From a checkpoint of a small image classifier.
Model: 10.2M parameters, norm layernorm, activation swiglu, moe top_k, num experts 32, depths [2, 4, 4], widths [48, 96, 192].
Training: nadamw at rate 0.0012, 14400 steps, batches of 256, held-out accuracy 91%.
Data: trained on retinal OCT scans (Kermany 2017), 24607 training examples.
Rows from expert 29 of block 3, named by matrix and row number. Rows with one number belong to one neuron. Each number is 50 + 10 x the weight over its row's rms, rounded and kept within 0 to 99. All counts start at 0.
# gate: expert gate (model.blocks.3.mlp.gate, 32x96x96), inputs 0-95
# up: expert up (model.blocks.3.mlp.up, 32x96x96), inputs 0-95
# down: expert down (model.blocks.3.mlp.down, 32x96x96, transposed), outputs 0-95
gate.57:40 38 51 63 73 74 49 37 55 45 55 40 62 29 54 37 49 50 48 32 52 57 26 42 58 54 50 63 51 34 59 40 48 49 59 64 65 50 63 34 48 51 49 63 48 61 62 52 53 67 48 34 55 34 43 48 62 50 33 57 54 72 43 42 41 74 46 50 48 51 56 46 70 46 51 43 44 50 59 51 50 43 49 47 49 46 41 39 45 42 54 47 53 54 60 49
up.57:56 36 51 47 58 59 40 31 41 47 46 55 53 44 64 36 57 48 59 42 44 42 34 57 57 45 47 57 52 44 53 44 56 34 52 40 46 47 45 58 28 52 56 83 52 53 62 47 28 54 51 26 43 57 44 61 43 58 61 38 49 41 45 52 43 70 46 58 47 66 61 37 62 51 46 49 61 58 39 42 48 49 36 59 62 48 37 52 67 64 54 44 55 65 45 36
down.57:65 48 50 34 42 31 52 48 52 40 61 56 58 58 44 44 60 50 52 60 43 51 38 58 49 40 49 54 51 59 47 51 66 58 51 47 38 74 46 56 51 55 25 60 54 57 58 59 40 35 57 52 44 30 38 56 39 60 47 35 47 37 52 45 42 44 72 48 46 68 53 43 39 47 33 46 61 61 51 52 31 46 42 49 39 67 66 65 41 60 50 35 60 36 58 43
gate.58:49 65 62 45 63 53 39 53 57 58 60 53 41 64 57 42 39 55 45 56 50 50 58 61 48 41 50 37 53 53 48 42 61 30 51 44 50 33 50 36 54 38 50 24 40 54 23 56 48 57 38 49 60 76 54 43 43 62 46 47 61 45 62 53 47 63 60 53 51 57 61 44 53 65 45 51 65 54 44 37 44 49 47 51 31 54 48 43 66 62 41 49 64 62 66 71
up.58:52 47 70 50 54 53 47 52 38 37 47 51 37 44 52 59 50 53 58 61 37 58 50 62 39 51 51 39 70 40 57 49 50 40 36 46 38 50 34 43 49 59 59 59 45 52 62 40 54 51 44 49 62 26 56 45 48 36 65 51 49 34 44 47 53 50 57 55 41 51 31 59 72 32 54 64 56 65 69 48 59 49 46 43 59 65 46 44 54 43 57 70 54 21 36 40
down.58:71 51 50 59 60 43 62 52 44 59 35 63 43 42 56 55 35 55 56 45 62 56 58 43 56 56 42 52 51 46 49 62 66 41 44 57 70 28 54 64 23 56 55 54 50 51 41 42 54 55 46 54 55 45 53 63 68 29 56 47 65 52 57 46 49 60 43 44 63 53 56 63 43 58 68 39 41 60 27 50 49 56 50 43 48 52 33 33 56 40 55 43 28 46 56 40
gate.59:27 68 55 47 55 62 51 38 56 67 36 48 40 61 51 42 51 55 70 47 45 63 52 50 49 57 54 73 52 37 54 50 36 50 57 54 58 48 76 46 43 70 64 53 62 52 39 58 63 49 44 63 58 50 33 68 51 51 48 52 55 54 43 58 47 64 40 48 55 47 67 33 44 56 57 51 40 54 29 45 50 63 42 38 51 33 57 37 50 50 33 49 55 50 42 57
up.59:41 65 48 48 42 37 41 42 52 45 40 60 36 64 69 49 51 49 53 54 62 70 64 65 64 61 61 62 69 38 53 43 63 57 56 63 50 34 55 44 64 58 50 55 51 48 35 67 53 43 55 57 54 56 34 45 48 42 46 68 67 61 36 54 29 53 46 39 50 58 59 59 54 52 34 58 48 56 44 31 47 70 44 48 51 53 39 37 58 49 34 50 51 57 48 48
down.59:60 35 46 45 63 29 31 43 51 56 50 69 70 51 44 60 45 46 47 39 61 35 50 51 49 66 40 59 54 35 42 52 45 43 43 42 62 51 36 65 53 53 44 49 35 61 50 49 53 58 72 60 43 73 43 51 39 60 36 43 62 56 42 50 56 37 59 44 47 52 46 31 64 35 58 45 51 44 59 40 39 59 51 43 22 46 51 61 34 50 55 46 57 49 49 53
gate.60:49 29 51 56 77 49 54 28 57 45 41 63 61 48 48 47 48 55 66 55 58 57 53 46 71 46 54 46 46 48 46 55 62 62 61 53 63 52 51 31 39 49 44 55 51 47 53 50 62 55 50 36 49 54 62 51 53 33 54 61 64 64 62 54 50 42 40 54 63 65 47 37 36 51 41 66 69 52 70 53 62 52 54 37 46 68 46 68 49 54 44 62 47 54 29 50
up.60:51 67 50 67 50 62 36 64 42 36 59 60 57 48 63 55 41 43 40 46 47 56 36 50 58 57 48 36 46 60 42 43 55 46 54 41 55 32 49 62 58 48 34 39 48 52 41 52 60 54 56 67 69 67 54 64 37 29 56 41 48 50 48 57 35 54 51 49 61 51 29 43 49 59 51 47 70 63 47 54 63 27 62 60 54 50 52 48 71 43 45 49 30 55 60 56
down.60:60 54 56 39 65 51 58 60 30 49 32 43 60 55 40 38 36 39 46 32 39 20 42 48 55 31 43 56 48 22 43 57 38 49 32 44 53 40 58 62 61 45 54 51 65 42 51 59 56 48 61 55 46 60 55 56 41 54 44 53 45 58 48 40 52 64 61 41 48 46 34 59 45 62 60 56 56 53 47 42 53 55 49 63 58 53 57 60 48 33 61 72 44 45 51 56
gate.61:41 44 43 47 49 42 46 38 66 42 47 42 61 43 52 52 48 56 51 50 47 42 59 52 55 60 43 57 57 42 59 41 62 50 72 39 54 31 59 54 55 51 40 57 43 55 54 57 53 33 57 53 60 33 27 40 54 41 31 56 49 43 64 50 35 55 48 46 60 47 68 58 63 46 29 41 68 53 30 40 46 52 38 37 52 33 40 50 43 76 57 52 47 69 40 43
up.61:51 58 59 43 52 39 65 54 60 48 37 59 41 57 55 49 58 40 60 44 53 46 52 54 31 49 64 59 73 55 56 47 62 53 67 51 29 48 60 51 40 69 56 48 50 35 57 37 31 54 64 67 50 57 39 69 41 42 54 52 60 54 51 46 31 51 49 39 44 50 38 54 45 57 48 44 42 74 27 31 46 52 45 37 59 58 44 41 53 50 66 50 48 43 62 40
down.61:54 55 47 39 55 33 49 50 46 48 50 51 65 47 45 50 53 38 29 45 43 52 62 41 46 63 36 69 50 62 51 44 63 46 40 50 55 63 55 45 36 41 53 42 46 42 47 45 52 49 48 61 54 55 42 31 57 68 45 53 43 50 39 32 66 57 75 57 43 42 33 64 49 57 78 39 51 62 60 40 73 50 46 44 54 57 42 44 57 38 62 28 50 45 44 46
gate.62:37 53 54 50 50 52 56 30 58 62 34 46 47 32 56 46 52 36 31 55 59 52 33 60 54 51 44 39 38 45 60 61 67 44 49 52 52 31 42 60 53 51 68 59 54 36 37 57 44 50 67 42 23 48 63 40 47 42 63 57 48 53 39 65 56 20 56 59 47 48 56 55 44 44 58 54 56 37 39 39 48 47 48 46 37 54 52 47 51 58 59 30 37 44 59 49
up.62:47 46 46 29 52 62 56 65 53 59 39 43 69 71 55 59 37 47 63 49 65 51 70 68 42 51 36 49 41 54 55 63 45 53 40 48 50 55 50 40 63 49 48 49 46 44 50 54 34 55 52 54 59 47 52 51 54 65 65 42 70 50 56 42 50 48 55 44 72 49 54 34 48 53 49 51 69 55 48 35 30 53 30 57 28 59 56 46 46 60 36 55 43 63 63 60
down.62:49 46 47 45 46 47 37 54 54 45 54 50 53 42 45 45 50 56 56 70 56 48 57 46 48 30 40 41 43 34 35 45 56 51 47 43 58 55 54 47 62 61 52 41 47 73 43 47 38 43 42 64 57 52 44 47 54 60 46 71 75 54 54 43 41 53 46 47 34 49 72 35 56 67 27 43 52 30 50 58 50 71 50 53 32 65 56 26 58 57 47 41 49 42 50 45
gate.63:40 51 65 46 44 40 44 50 41 52 51 61 48 54 66 64 52 45 30 52 35 46 65 67 54 63 51 60 41 41 32 63 55 51 59 51 48 64 62 54 48 66 41 40 56 37 49 42 66 53 46 42 61 48 39 40 40 61 58 55 31 72 66 56 57 45 39 58 48 49 58 49 44 67 58 41 35 28 58 41 54 53 47 42 45 53 32 51 42 48 62 41 48 59 54 72
up.63:37 49 41 36 58 46 49 41 34 34 46 78 48 36 56 59 70 47 46 44 52 55 52 75 35 43 57 55 56 40 42 63 58 53 48 34 53 49 49 34 49 62 43 50 50 36 49 56 54 45 69 44 34 38 49 45 50 53 60 69 50 60 65 48 41 51 50 55 31 73 55 51 31 48 43 51 39 50 46 44 41 47 60 48 34 50 49 40 61 40 49 46 45 43 50 71
down.63:62 49 54 57 53 34 61 37 58 51 42 47 45 52 40 36 40 56 52 49 52 55 51 36 68 64 46 65 40 57 48 62 52 41 43 52 47 52 40 45 49 62 52 51 48 58 61 41 65 48 63 50 30 59 44 57 45 55 38 42 52 44 48 37 40 74 48 43 49 53 43 51 45 51 22 38 38 59 49 52 32 66 52 22 50 41 30 72 52 54 32 52 47 42 60 55
gate.64:56 68 51 36 58 44 51 68 60 51 44 38 52 58 37 57 56 61 58 51 42 34 51 59 42 48 40 51 48 42 50 59 51 59 57 44 37 54 66 58 46 43 46 41 52 40 25 39 67 55 45 60 50 56 60 35 42 42 58 57 64 67 31 63 63 67 58 68 41 64 48 58 52 63 41 46 47 44 43 47 37 37 41 35 42 47 45 29 45 38 69 53 55 46 59 52
up.64:68 58 67 44 51 45 54 63 59 54 61 46 64 47 42 53 35 52 41 51 54 35 71 61 57 41 53 55 55 49 38 46 47 49 55 53 51 63 60 51 51 61 57 52 60 40 62 42 44 73 54 59 56 63 52 51 47 49 76 62 40 43 38 52 34 63 75 55 52 62 41 46 32 55 59 48 45 44 36 52 30 37 60 50 46 59 33 39 46 39 48 52 55 32 58 46
down.64:55 34 48 61 45 61 56 56 53 47 61 55 54 49 33 28 61 31 48 46 32 55 49 43 54 41 43 49 51 58 54 56 46 53 44 50 59 58 72 47 70 37 51 45 63 28 37 39 53 49 58 54 47 44 53 49 44 51 37 55 39 57 50 54 34 61 54 48 75 46 45 39 54 46 46 51 59 62 84 43 37 67 56 55 58 48 53 50 67 48 45 50 55 37 38 58
gate.65:38 52 48 56 42 60 65 58 61 54 52 51 40 61 58 57 43 49 42 62 51 64 44 56 58 57 54 38 59 52 42 62 53 61 48 60 46 62 61 29 45 61 54 50 52 47 53 41 60 33 64 42 44 46 47 36 51 53 58 43 48 62 47 59 41 16 44 47 36 50 59 46 52 51 42 62 36 42 59 36 19 49 41 54 39 77 48 41 65 54 40 43 38 56 46 58
up.65:57 58 53 51 49 35 41 37 52 36 49 61 67 36 45 38 58 50 64 63 49 39 50 44 55 32 46 47 42 47 61 60 45 47 49 44 53 38 38 56 65 30 35 55 40 59 37 64 38 66 39 49 56 58 41 58 56 47 35 48 55 41 49 40 47 52 57 60 59 61 29 57 41 47 41 34 57 59 37 70 79 47 53 47 60 44 46 66 44 57 54 55 63 45 52 48
down.65:39 56 42 59 59 54 42 63 56 57 49 42 42 58 69 56 52 38 54 50 53 47 52 58 47 62 63 42 51 48 62 52 61 66 53 53 38 46 69 44 18 61 50 55 46 50 26 42 36 52 57 48 46 39 63 38 48 26 54 55 33 62 54 49 64 48 56 60 63 38 30 63 62 54 47 52 57 53 55 43 63 58 39 44 63 42 50 34 55 37 47 49 40 59 41 38
gate.66:65 65 62 51 44 45 52 56 53 37 63 57 38 54 24 39 45 50 51 46 48 49 63 47 42 49 49 54 49 47 43 48 45 39 58 41 44 40 47 52 61 29 62 28 48 32 44 65 49 63 55 50 48 65 49 37 45 58 74 60 60 49 36 64 47 37 63 48 52 68 54 45 29 66 55 52 47 53 54 66 50 57 63 38 36 54 44 45 36 46 62 40 46 34 42 52
up.66:61 62 59 47 37 49 39 58 54 47 52 44 41 64 33 39 37 54 39 58 43 56 65 67 53 49 49 63 48 44 46 62 28 30 68 40 49 40 57 46 66 45 61 34 43 36 37 61 55 47 47 60 52 56 54 48 39 53 68 58 48 61 30 71 42 46 64 43 56 74 50 48 36 61 45 52 47 52 54 60 45 50 55 55 44 58 50 50 40 38 68 52 43 42 39 53
down.66:55 57 34 44 59 43 38 67 50 49 76 48 60 42 46 33 50 51 59 62 44 56 53 39 73 53 60 39 47 51 56 63 49 47 66 37 61 56 54 38 50 56 28 42 59 57 46 49 37 55 55 59 34 54 48 36 46 47 48 40 40 59 52 37 48 39 60 27 51 67 52 35 51 55 31 46 59 61 66 40 57 55 51 38 46 55 47 64 48 68 42 49 63 36 46 58
gate.67:38 48 62 67 58 48 46 50 36 40 54 64 43 54 49 56 37 62 55 67 47 56 51 53 51 60 42 55 74 60 58 59 37 51 60 54 42 60 48 65 34 37 61 41 45 61 40 44 52 37 46 69 47 71 52 46 58 34 66 34 39 54 43 58 68 30 52 39 57 49 54 64 42 59 58 43 55 68 48 55 45 57 50 54 47 67 49 56 57 35 55 39 36 50 46 41
up.67:54 49 66 42 54 59 49 64 46 47 61 42 58 53 54 41 43 50 51 63 46 58 73 37 52 61 57 57 61 48 42 65 55 41 52 57 61 47 47 67 59 35 78 49 51 33 43 38 35 61 44 58 63 62 34 73 51 52 35 37 34 48 58 55 44 37 69 45 49 54 45 51 36 49 40 55 53 61 44 61 49 37 54 46 44 63 41 58 52 40 35 42 47 41 45 64
down.67:46 39 50 40 49 43 56 53 50 59 52 43 51 37 39 41 48 49 57 48 51 60 49 46 62 48 61 41 62 51 31 49 47 58 76 52 47 41 59 48 37 46 49 60 68 43 44 61 51 52 59 58 53 49 52 62 50 45 65 50 58 70 48 46 52 19 52 63 63 70 50 48 45 43 45 41 49 52 48 28 27 50 38 36 50 54 46 38 34 67 41 31 53 50 50 27
gate.68:47 49 46 59 55 53 58 32 50 45 37 48 62 45 39 45 50 45 57 61 49 50 55 58 47 73 30 48 51 60 56 69 48 54 68 60 42 59 20 68 38 38 54 69 59 44 59 46 48 30 58 44 63 67 55 58 53 49 57 58 58 31 42 58 59 68 41 52 62 44 39 41 35 45 54 43 55 44 53 60 66 46 62 57 57 59 54 44 52 53 41 46 34 58 49 51
up.68:43 46 52 50 55 34 34 30 56 43 37 47 51 51 66 56 49 44 38 58 29 59 51 46 43 52 51 59 43 42 39 35 58 40 52 58 51 55 56 51 63 51 53 70 34 66 57 47 67 37 62 41 40 64 42 52 39 54 41 51 38 54 44 45 54 63 42 58 45 40 60 70 57 63 32 50 30 63 38 58 35 57 49 43 52 44 51 57 65 43 43 61 50 65 68 59
down.68:44 55 43 73 41 38 52 42 57 62 59 60 38 36 42 37 48 44 54 49 46 22 48 32 49 46 55 35 45 40 67 44 49 49 56 67 45 51 41 37 54 60 38 46 44 58 56 59 61 59 57 46 42 58 42 65 62 48 60 49 66 53 60 32 54 42 51 28 74 58 58 51 51 33 47 47 54 55 62 52 51 43 30 44 44 40 45 35 52 52 44 58 54 33 45 49
gate.69:51 63 52 40 39 53 53 58 48 53 56 55 40 51 69 48 39 51 47 44 33 45 49 66 53 53 51 52 68 47 41 61 25 33 48 41 48 49 58 56 64 28 65 30 60 43 40 55 42 57 42 60 61 55 42 67 53 53 84 52 56 61 50 70 41 48 61 47 64 56 52 49 37 56 49 44 60 37 52 52 49 60 61 52 44 44 43 46 43 42 38 40 41 36 42 54
up.69:52 66 60 54 38 60 47 77 44 48 58 65 36 55 68 43 40 48 45 47 32 54 43 63 41 64 51 55 62 43 33 52 26 37 50 36 52 53 66 61 63 35 61 38 44 46 41 49 47 49 45 57 74 64 55 64 45 47 72 47 61 56 58 61 43 47 62 44 59 59 56 49 32 50 51 46 58 39 51 51 43 48 58 49 36 51 45 37 53 39 47 46 56 41 49 53
down.69:53 60 48 48 45 48 41 65 61 66 68 61 43 48 50 56 48 53 48 78 43 54 41 59 59 51 59 46 49 53 62 51 38 31 68 53 42 62 45 36 68 47 38 50 66 51 43 40 47 65 57 52 31 60 44 40 64 51 42 47 49 64 51 50 46 49 47 37 53 63 52 34 31 44 46 67 59 55 49 51 42 44 75 44 43 47 63 62 54 64 41 45 58 31 50 48
gate.70:50 54 43 59 55 46 53 44 36 56 36 66 34 34 42 47 64 41 51 53 49 54 45 61 50 30 63 36 62 50 43 40 45 50 45 46 50 39 29 50 38 48 29 74 47 61 55 51 51 44 41 46 38 31 47 58 57 35 47 53 50 61 47 42 56 58 50 58 66 55 37 37 46 54 43 41 49 40 39 54 45 51 35 41 72 22 52 45 47 49 30 56 52 63 53 49
up.70:56 51 43 50 54 46 47 39 54 27 62 59 53 43 43 53 60 58 49 40 39 45 59 69 51 59 46 42 47 47 60 35 61 43 32 73 41 61 53 44 47 52 58 42 46 42 33 55 57 35 52 27 58 42 34 48 27 53 45 47 66 57 58 71 47 43 63 42 37 45 56 42 38 35 52 54 55 61 44 51 57 34 39 70 46 48 62 48 47 46 39 48 38 51 36 58
down.70:67 58 54 71 57 50 43 47 56 53 33 36 57 51 62 43 48 58 63 37 58 46 58 55 26 57 49 52 56 55 57 64 48 46 74 47 55 59 46 42 46 53 35 43 52 41 61 54 60 57 40 60 49 51 60 56 51 34 33 57 52 56 46 52 35 56 55 58 69 56 44 34 54 36 49 56 43 51 47 65 55 51 47 36 52 40 34 28 28 68 55 62 40 42 58 60
gate.71:35 51 49 58 42 52 54 60 61 48 49 52 47 67 44 54 28 53 56 55 49 63 53 59 53 62 52 33 48 53 35 39 54 51 57 58 65 69 70 47 38 57 59 32 52 54 69 47 61 41 68 55 43 50 50 39 54 67 70 42 45 57 55 61 65 32 47 54 45 41 53 43 52 38 43 47 41 36 53 31 25 37 53 44 34 51 48 30 57 50 41 49 47 49 49 43
up.71:34 49 39 55 49 54 60 54 55 46 55 48 52 57 68 70 42 54 43 45 54 62 53 59 55 59 53 36 52 51 53 40 54 51 39 67 61 53 60 43 38 64 43 54 57 56 57 46 59 32 70 49 38 47 40 39 53 59 57 60 44 53 59 61 61 42 41 54 57 33 71 40 59 42 35 58 35 26 48 33 29 39 44 39 39 61 58 38 63 41 40 44 45 58 52 40
down.71:67 29 59 42 47 55 49 40 59 41 55 73 62 62 39 49 50 45 43 48 50 54 43 50 66 40 34 69 44 58 44 36 47 37 47 52 57 60 38 52 76 48 40 48 43 48 64 64 45 45 36 58 40 68 51 50 62 76 42 47 63 42 36 55 31 57 54 56 42 54 55 36 49 41 64 50 52 38 43 61 40 54 58 61 40 45 48 62 41 52 56 58 53 57 51 56
gate.72:36 45 44 55 38 34 37 42 55 37 53 51 44 42 57 38 70 44 39 42 59 55 41 55 54 43 43 52 24 44 72 40 45 34 58 47 37 38 49 55 72 42 45 63 54 44 49 36 51 46 50 47 46 44 51 37 56 60 61 41 53 63 61 39 61 45 49 55 50 52 57 34 45 56 28 52 47 43 34 70 60 34 50 41 56 46 59 58 61 43 52 49 67 61 49 32
up.72:49 52 53 49 49 41 55 49 36 36 62 71 43 41 71 44 57 55 45 46 45 49 51 34 54 70 52 61 54 30 56 39 70 41 33 35 75 40 34 48 36 53 37 48 57 36 44 63 47 53 50 49 51 32 51 53 52 50 41 47 51 65 56 59 57 50 38 25 48 42 49 49 62 53 53 40 45 35 55 40 56 52 39 56 51 36 54 59 48 59 42 49 38 43 48 70
down.72:52 40 55 45 42 34 43 60 50 50 39 58 62 43 44 28 62 43 40 66 66 29 50 68 48 33 54 40 49 52 33 43 52 49 50 50 59 50 63 57 45 64 56 18 46 55 42 39 65 47 24 47 56 43 43 39 55 54 36 42 52 35 52 48 43 38 42 43 54 57 55 42 37 38 50 63 47 41 34 58 49 40 49 51 57 59 49 47 59 52 61 40 54 63 57 60
gate.73:54 52 45 54 64 53 46 40 59 50 41 49 74 42 55 54 35 47 63 74 37 59 53 38 53 57 45 58 31 37 59 46 45 61 58 45 54 48 37 60 71 70 49 48 24 63 53 60 60 47 47 32 47 65 42 52 51 47 51 42 38 42 42 48 71 51 50 59 59 52 57 52 41 49 42 60 38 36 48 42 62 49 62 66 55 55 61 66 50 48 57 47 52 68 45 39
up.73:38 62 47 38 43 55 56 72 37 52 51 36 57 51 46 49 34 52 52 53 33 58 52 45 49 42 37 44 52 46 41 38 53 46 39 53 44 41 69 56 64 58 45 42 55 47 38 41 50 71 63 55 58 46 22 53 38 43 70 52 53 47 36 53 45 33 64 59 44 46 57 63 60 44 38 45 69 56 60 49 38 57 29 43 46 36 57 43 56 61 47 60 42 58 64 42
down.73:07 63 36 43 52 52 48 48 63 31 49 50 37 44 47 47 42 59 29 44 42 49 53 54 39 52 57 51 52 47 53 56 52 69 45 56 51 37 46 40 57 63 64 51 56 33 59 66 55 51 46 43 37 34 51 47 61 50 55 57 63 73 59 47 49 38 44 48 41 48 46 56 56 39 61 56 54 45 35 52 43 59 50 40 47 50 53 54 59 39 46 37 48 40 25 45
gate.74:55 43 46 65 62 42 65 53 43 41 53 40 44 27 48 64 54 64 54 44 53 54 39 38 51 61 37 70 44 36 54 52 48 46 35 53 41 55 44 44 28 51 41 63 70 59 33 63 47 67 35 52 49 59 53 52 64 53 43 47 43 61 49 62 27 34 43 52 33 59 34 54 52 43 60 36 52 46 61 56 57 54 50 50 48 53 49 57 33 67 61 63 56 52 44 50
up.74:47 62 42 53 55 63 45 69 52 49 54 51 12 66 50 48 63 44 44 72 66 59 42 49 59 57 42 49 40 43 52 38 39 39 46 59 45 71 50 46 46 53 58 40 43 60 56 46 46 56 51 56 52 44 57 56 41 62 45 39 30 54 52 49 51 47 52 48 49 36 36 40 42 57 46 53 52 52 59 36 34 37 37 56 42 52 53 40 59 42 25 45 59 61 72 54
down.74:44 68 43 48 53 58 59 53 53 52 33 37 39 49 57 53 31 54 53 44 46 60 49 44 25 67 58 33 39 33 48 53 52 63 46 53 34 33 55 43 59 50 55 49 49 59 44 56 46 53 48 46 61 49 47 45 43 55 57 60 71 56 52 50 45 49 57 62 58 29 35 53 48 52 36 51 59 63 57 59 72 66 25 41 72 39 61 52 52 46 45 50 34 50 56 42
gate.75:57 22 58 56 54 59 48 43 50 35 41 57 51 48 36 43 41 66 51 44 58 44 63 39 31 59 43 39 38 53 34 75 56 53 35 46 55 38 51 62 62 50 51 58 62 54 50 54 48 53 67 36 38 59 54 47 43 59 48 65 53 47 28 48 50 33 37 63 52 67 43 60 60 46 43 50 56 59 64 47 55 57 69 43 53 52 54 42 60 58 63 38 55 54 36 60
up.75:50 66 62 39 50 50 40 57 34 55 59 34 44 43 56 52 44 39 33 62 36 45 51 52 48 53 53 69 46 51 51 38 25 53 49 55 59 66 45 60 51 39 34 56 35 56 29 58 52 72 43 62 57 28 50 57 53 33 55 45 55 49 69 58 59 69 57 48 63 38 56 46 41 68 56 43 53 51 48 45 59 49 60 60 61 54 60 64 49 38 38 52 53 54 55 48
down.75:54 49 57 46 49 65 38 19 47 46 27 60 63 55 68 45 48 53 44 38 60 49 52 45 50 44 39 45 39 60 53 53 52 56 32 45 45 32 62 46 49 64 51 58 50 62 69 48 37 52 45 38 47 41 46 47 29 53 51 44 40 55 43 45 45 54 63 68 56 42 42 47 42 54 68 50 66 43 32 63 69 52 31 35 42 49 50 52 56 44 46 44 48 53 61 65
gate.76:49 39 46 54 36 56 75 57 55 49 42 43 54 41 69 56 45 58 44 62 49 75 57 56 48 42 60 40 56 59 48 52 50 49 31 63 48 55 51 44 54 49 50 51 52 48 64 39 66 44 55 48 47 47 59 50 37 39 50 38 63 44 42 46 70 59 35 58 42 49 29 43 56 51 48 48 66 42 52 38 27 46 39 35 44 46 59 57 58 66 38 56 75 45 44 67
up.76:59 62 64 59 47 72 55 56 56 74 71 55 44 43 54 49 44 53 43 45 49 63 52 52 27 61 47 37 42 50 60 26 35 37 51 58 48 69 52 38 44 43 65 44 34 14 50 55 44 61 51 47 44 63 61 50 49 53 58 53 39 58 58 52 50 44 56 41 55 50 51 49 46 43 55 53 46 46 62 31 36 51 54 43 57 46 64 50 57 37 52 55 59 60 44 49
down.76:47 44 61 64 54 45 68 38 43 44 67 58 57 32 47 71 43 45 39 54 44 64 40 40 49 57 29 55 52 44 41 53 52 41 46 41 72 48 56 53 65 39 51 46 41 48 64 74 50 55 43 39 65 62 55 64 53 71 50 42 62 33 49 46 39 57 48 44 48 44 64 32 40 65 57 57 61 48 35 62 38 52 53 54 49 48 54 46 44 50 68 52 62 64 49 51
gate.77:41 50 49 58 41 46 38 56 67 39 40 52 60 41 58 39 60 40 57 44 57 50 52 47 34 44 35 48 45 49 66 53 48 56 71 61 68 55 48 59 59 84 48 35 54 65 42 59 54 54 43 54 54 40 59 37 60 47 63 47 59 55 62 55 53 29 58 50 57 43 51 40 45 50 66 62 48 53 64 37 59 53 40 42 39 54 48 44 63 59 53 45 36 60 77 43
up.77:56 56 56 44 37 40 44 54 57 34 63 51 45 50 47 46 57 18 55 40 32 64 37 40 65 54 49 42 50 41 38 66 57 38 37 40 71 44 51 48 41 57 59 29 55 66 40 59 56 61 60 41 44 34 49 53 46 42 56 54 52 55 64 48 59 31 65 57 54 53 55 50 53 67 52 45 42 39 37 53 32 39 63 59 61 49 51 38 52 41 51 53 59 47 42 60
down.77:38 42 65 53 53 41 57 53 48 38 51 57 63 36 55 53 50 51 50 52 59 39 39 71 60 40 49 65 50 52 51 37 47 39 40 62 67 58 64 46 53 59 41 59 37 33 32 54 55 49 57 49 43 48 62 53 49 65 60 58 54 22 46 57 41 63 51 36 57 51 39 56 44 54 37 54 51 53 38 59 43 41 22 61 31 66 41 49 58 56 54 72 46 48 52 60
gate.78:34 43 53 52 47 44 56 63 55 60 52 38 53 54 52 49 58 54 39 46 45 57 62 35 49 39 51 47 44 56 58 41 62 36 45 52 53 56 50 35 37 35 44 52 52 50 56 71 55 55 51 60 50 41 49 54 55 61 64 60 52 66 40 47 61 23 42 59 57 47 53 43 50 71 30 54 41 63 40 33 34 47 34 58 62 32 51 68 65 54 53 34 59 38 40 32
up.78:24 57 42 51 29 56 60 54 55 59 49 48 65 64 55 43 59 27 42 57 45 56 44 53 50 52 41 62 58 44 51 29 41 50 34 51 45 56 39 50 67 65 63 52 50 40 45 44 42 53 42 67 52 58 51 55 54 48 32 46 54 31 64 52 50 67 38 40 43 61 32 57 49 54 41 39 37 62 52 56 72 62 48 39 59 55 49 43 53 37 50 44 51 39 47 36
down.78:51 29 62 47 62 53 54 48 59 47 53 61 41 70 63 43 56 55 47 57 54 42 42 54 66 61 47 41 46 59 43 57 52 70 41 73 40 56 48 46 39 50 27 42 54 60 46 34 52 55 34 50 48 51 50 73 58 60 49 44 50 80 48 33 45 44 69 48 50 64 46 50 50 40 46 51 29 51 50 60 46 47 53 38 42 51 43 43 44 24 51 52 40 51 41 46
gate.79:62 53 46 57 68 36 47 48 46 58 56 47 59 61 44 41 38 59 58 46 51 49 44 45 61 47 49 46 49 43 53 44 67 65 52 32 44 50 43 40 58 45 55 54 42 62 44 61 51 42 36 44 49 38 43 52 45 43 39 54 55 55 62 42 46 22 40 43 43 56 46 64 44 39 39 70 65 57 48 30 58 51 34 69 40 57 41 43 23 55 40 47 50 72 43 35
up.79:37 36 55 50 68 54 54 40 39 41 51 65 58 51 34 50 47 45 41 63 44 57 44 32 60 32 39 38 61 56 45 65 55 53 57 57 54 37 27 43 53 63 48 45 57 53 48 55 58 54 38 44 31 44 57 46 51 53 47 51 44 67 55 44 52 23 38 41 51 26 43 61 37 44 50 55 42 56 66 61 52 46 30 54 62 62 61 47 47 56 41 30 54 39 50 56
down.79:44 68 50 52 57 45 59 48 44 56 69 61 46 76 62 56 33 34 49 52 37 47 48 45 58 63 52 40 50 53 66 51 47 40 49 52 54 47 51 43 55 26 37 46 62 49 54 46 49 58 55 63 44 57 53 46 33 47 15 46 46 53 57 49 57 52 46 48 49 59 43 49 50 21 44 50 74 56 61 47 46 52 62 50 32 27 61 48 53 57 41 51 46 56 45 53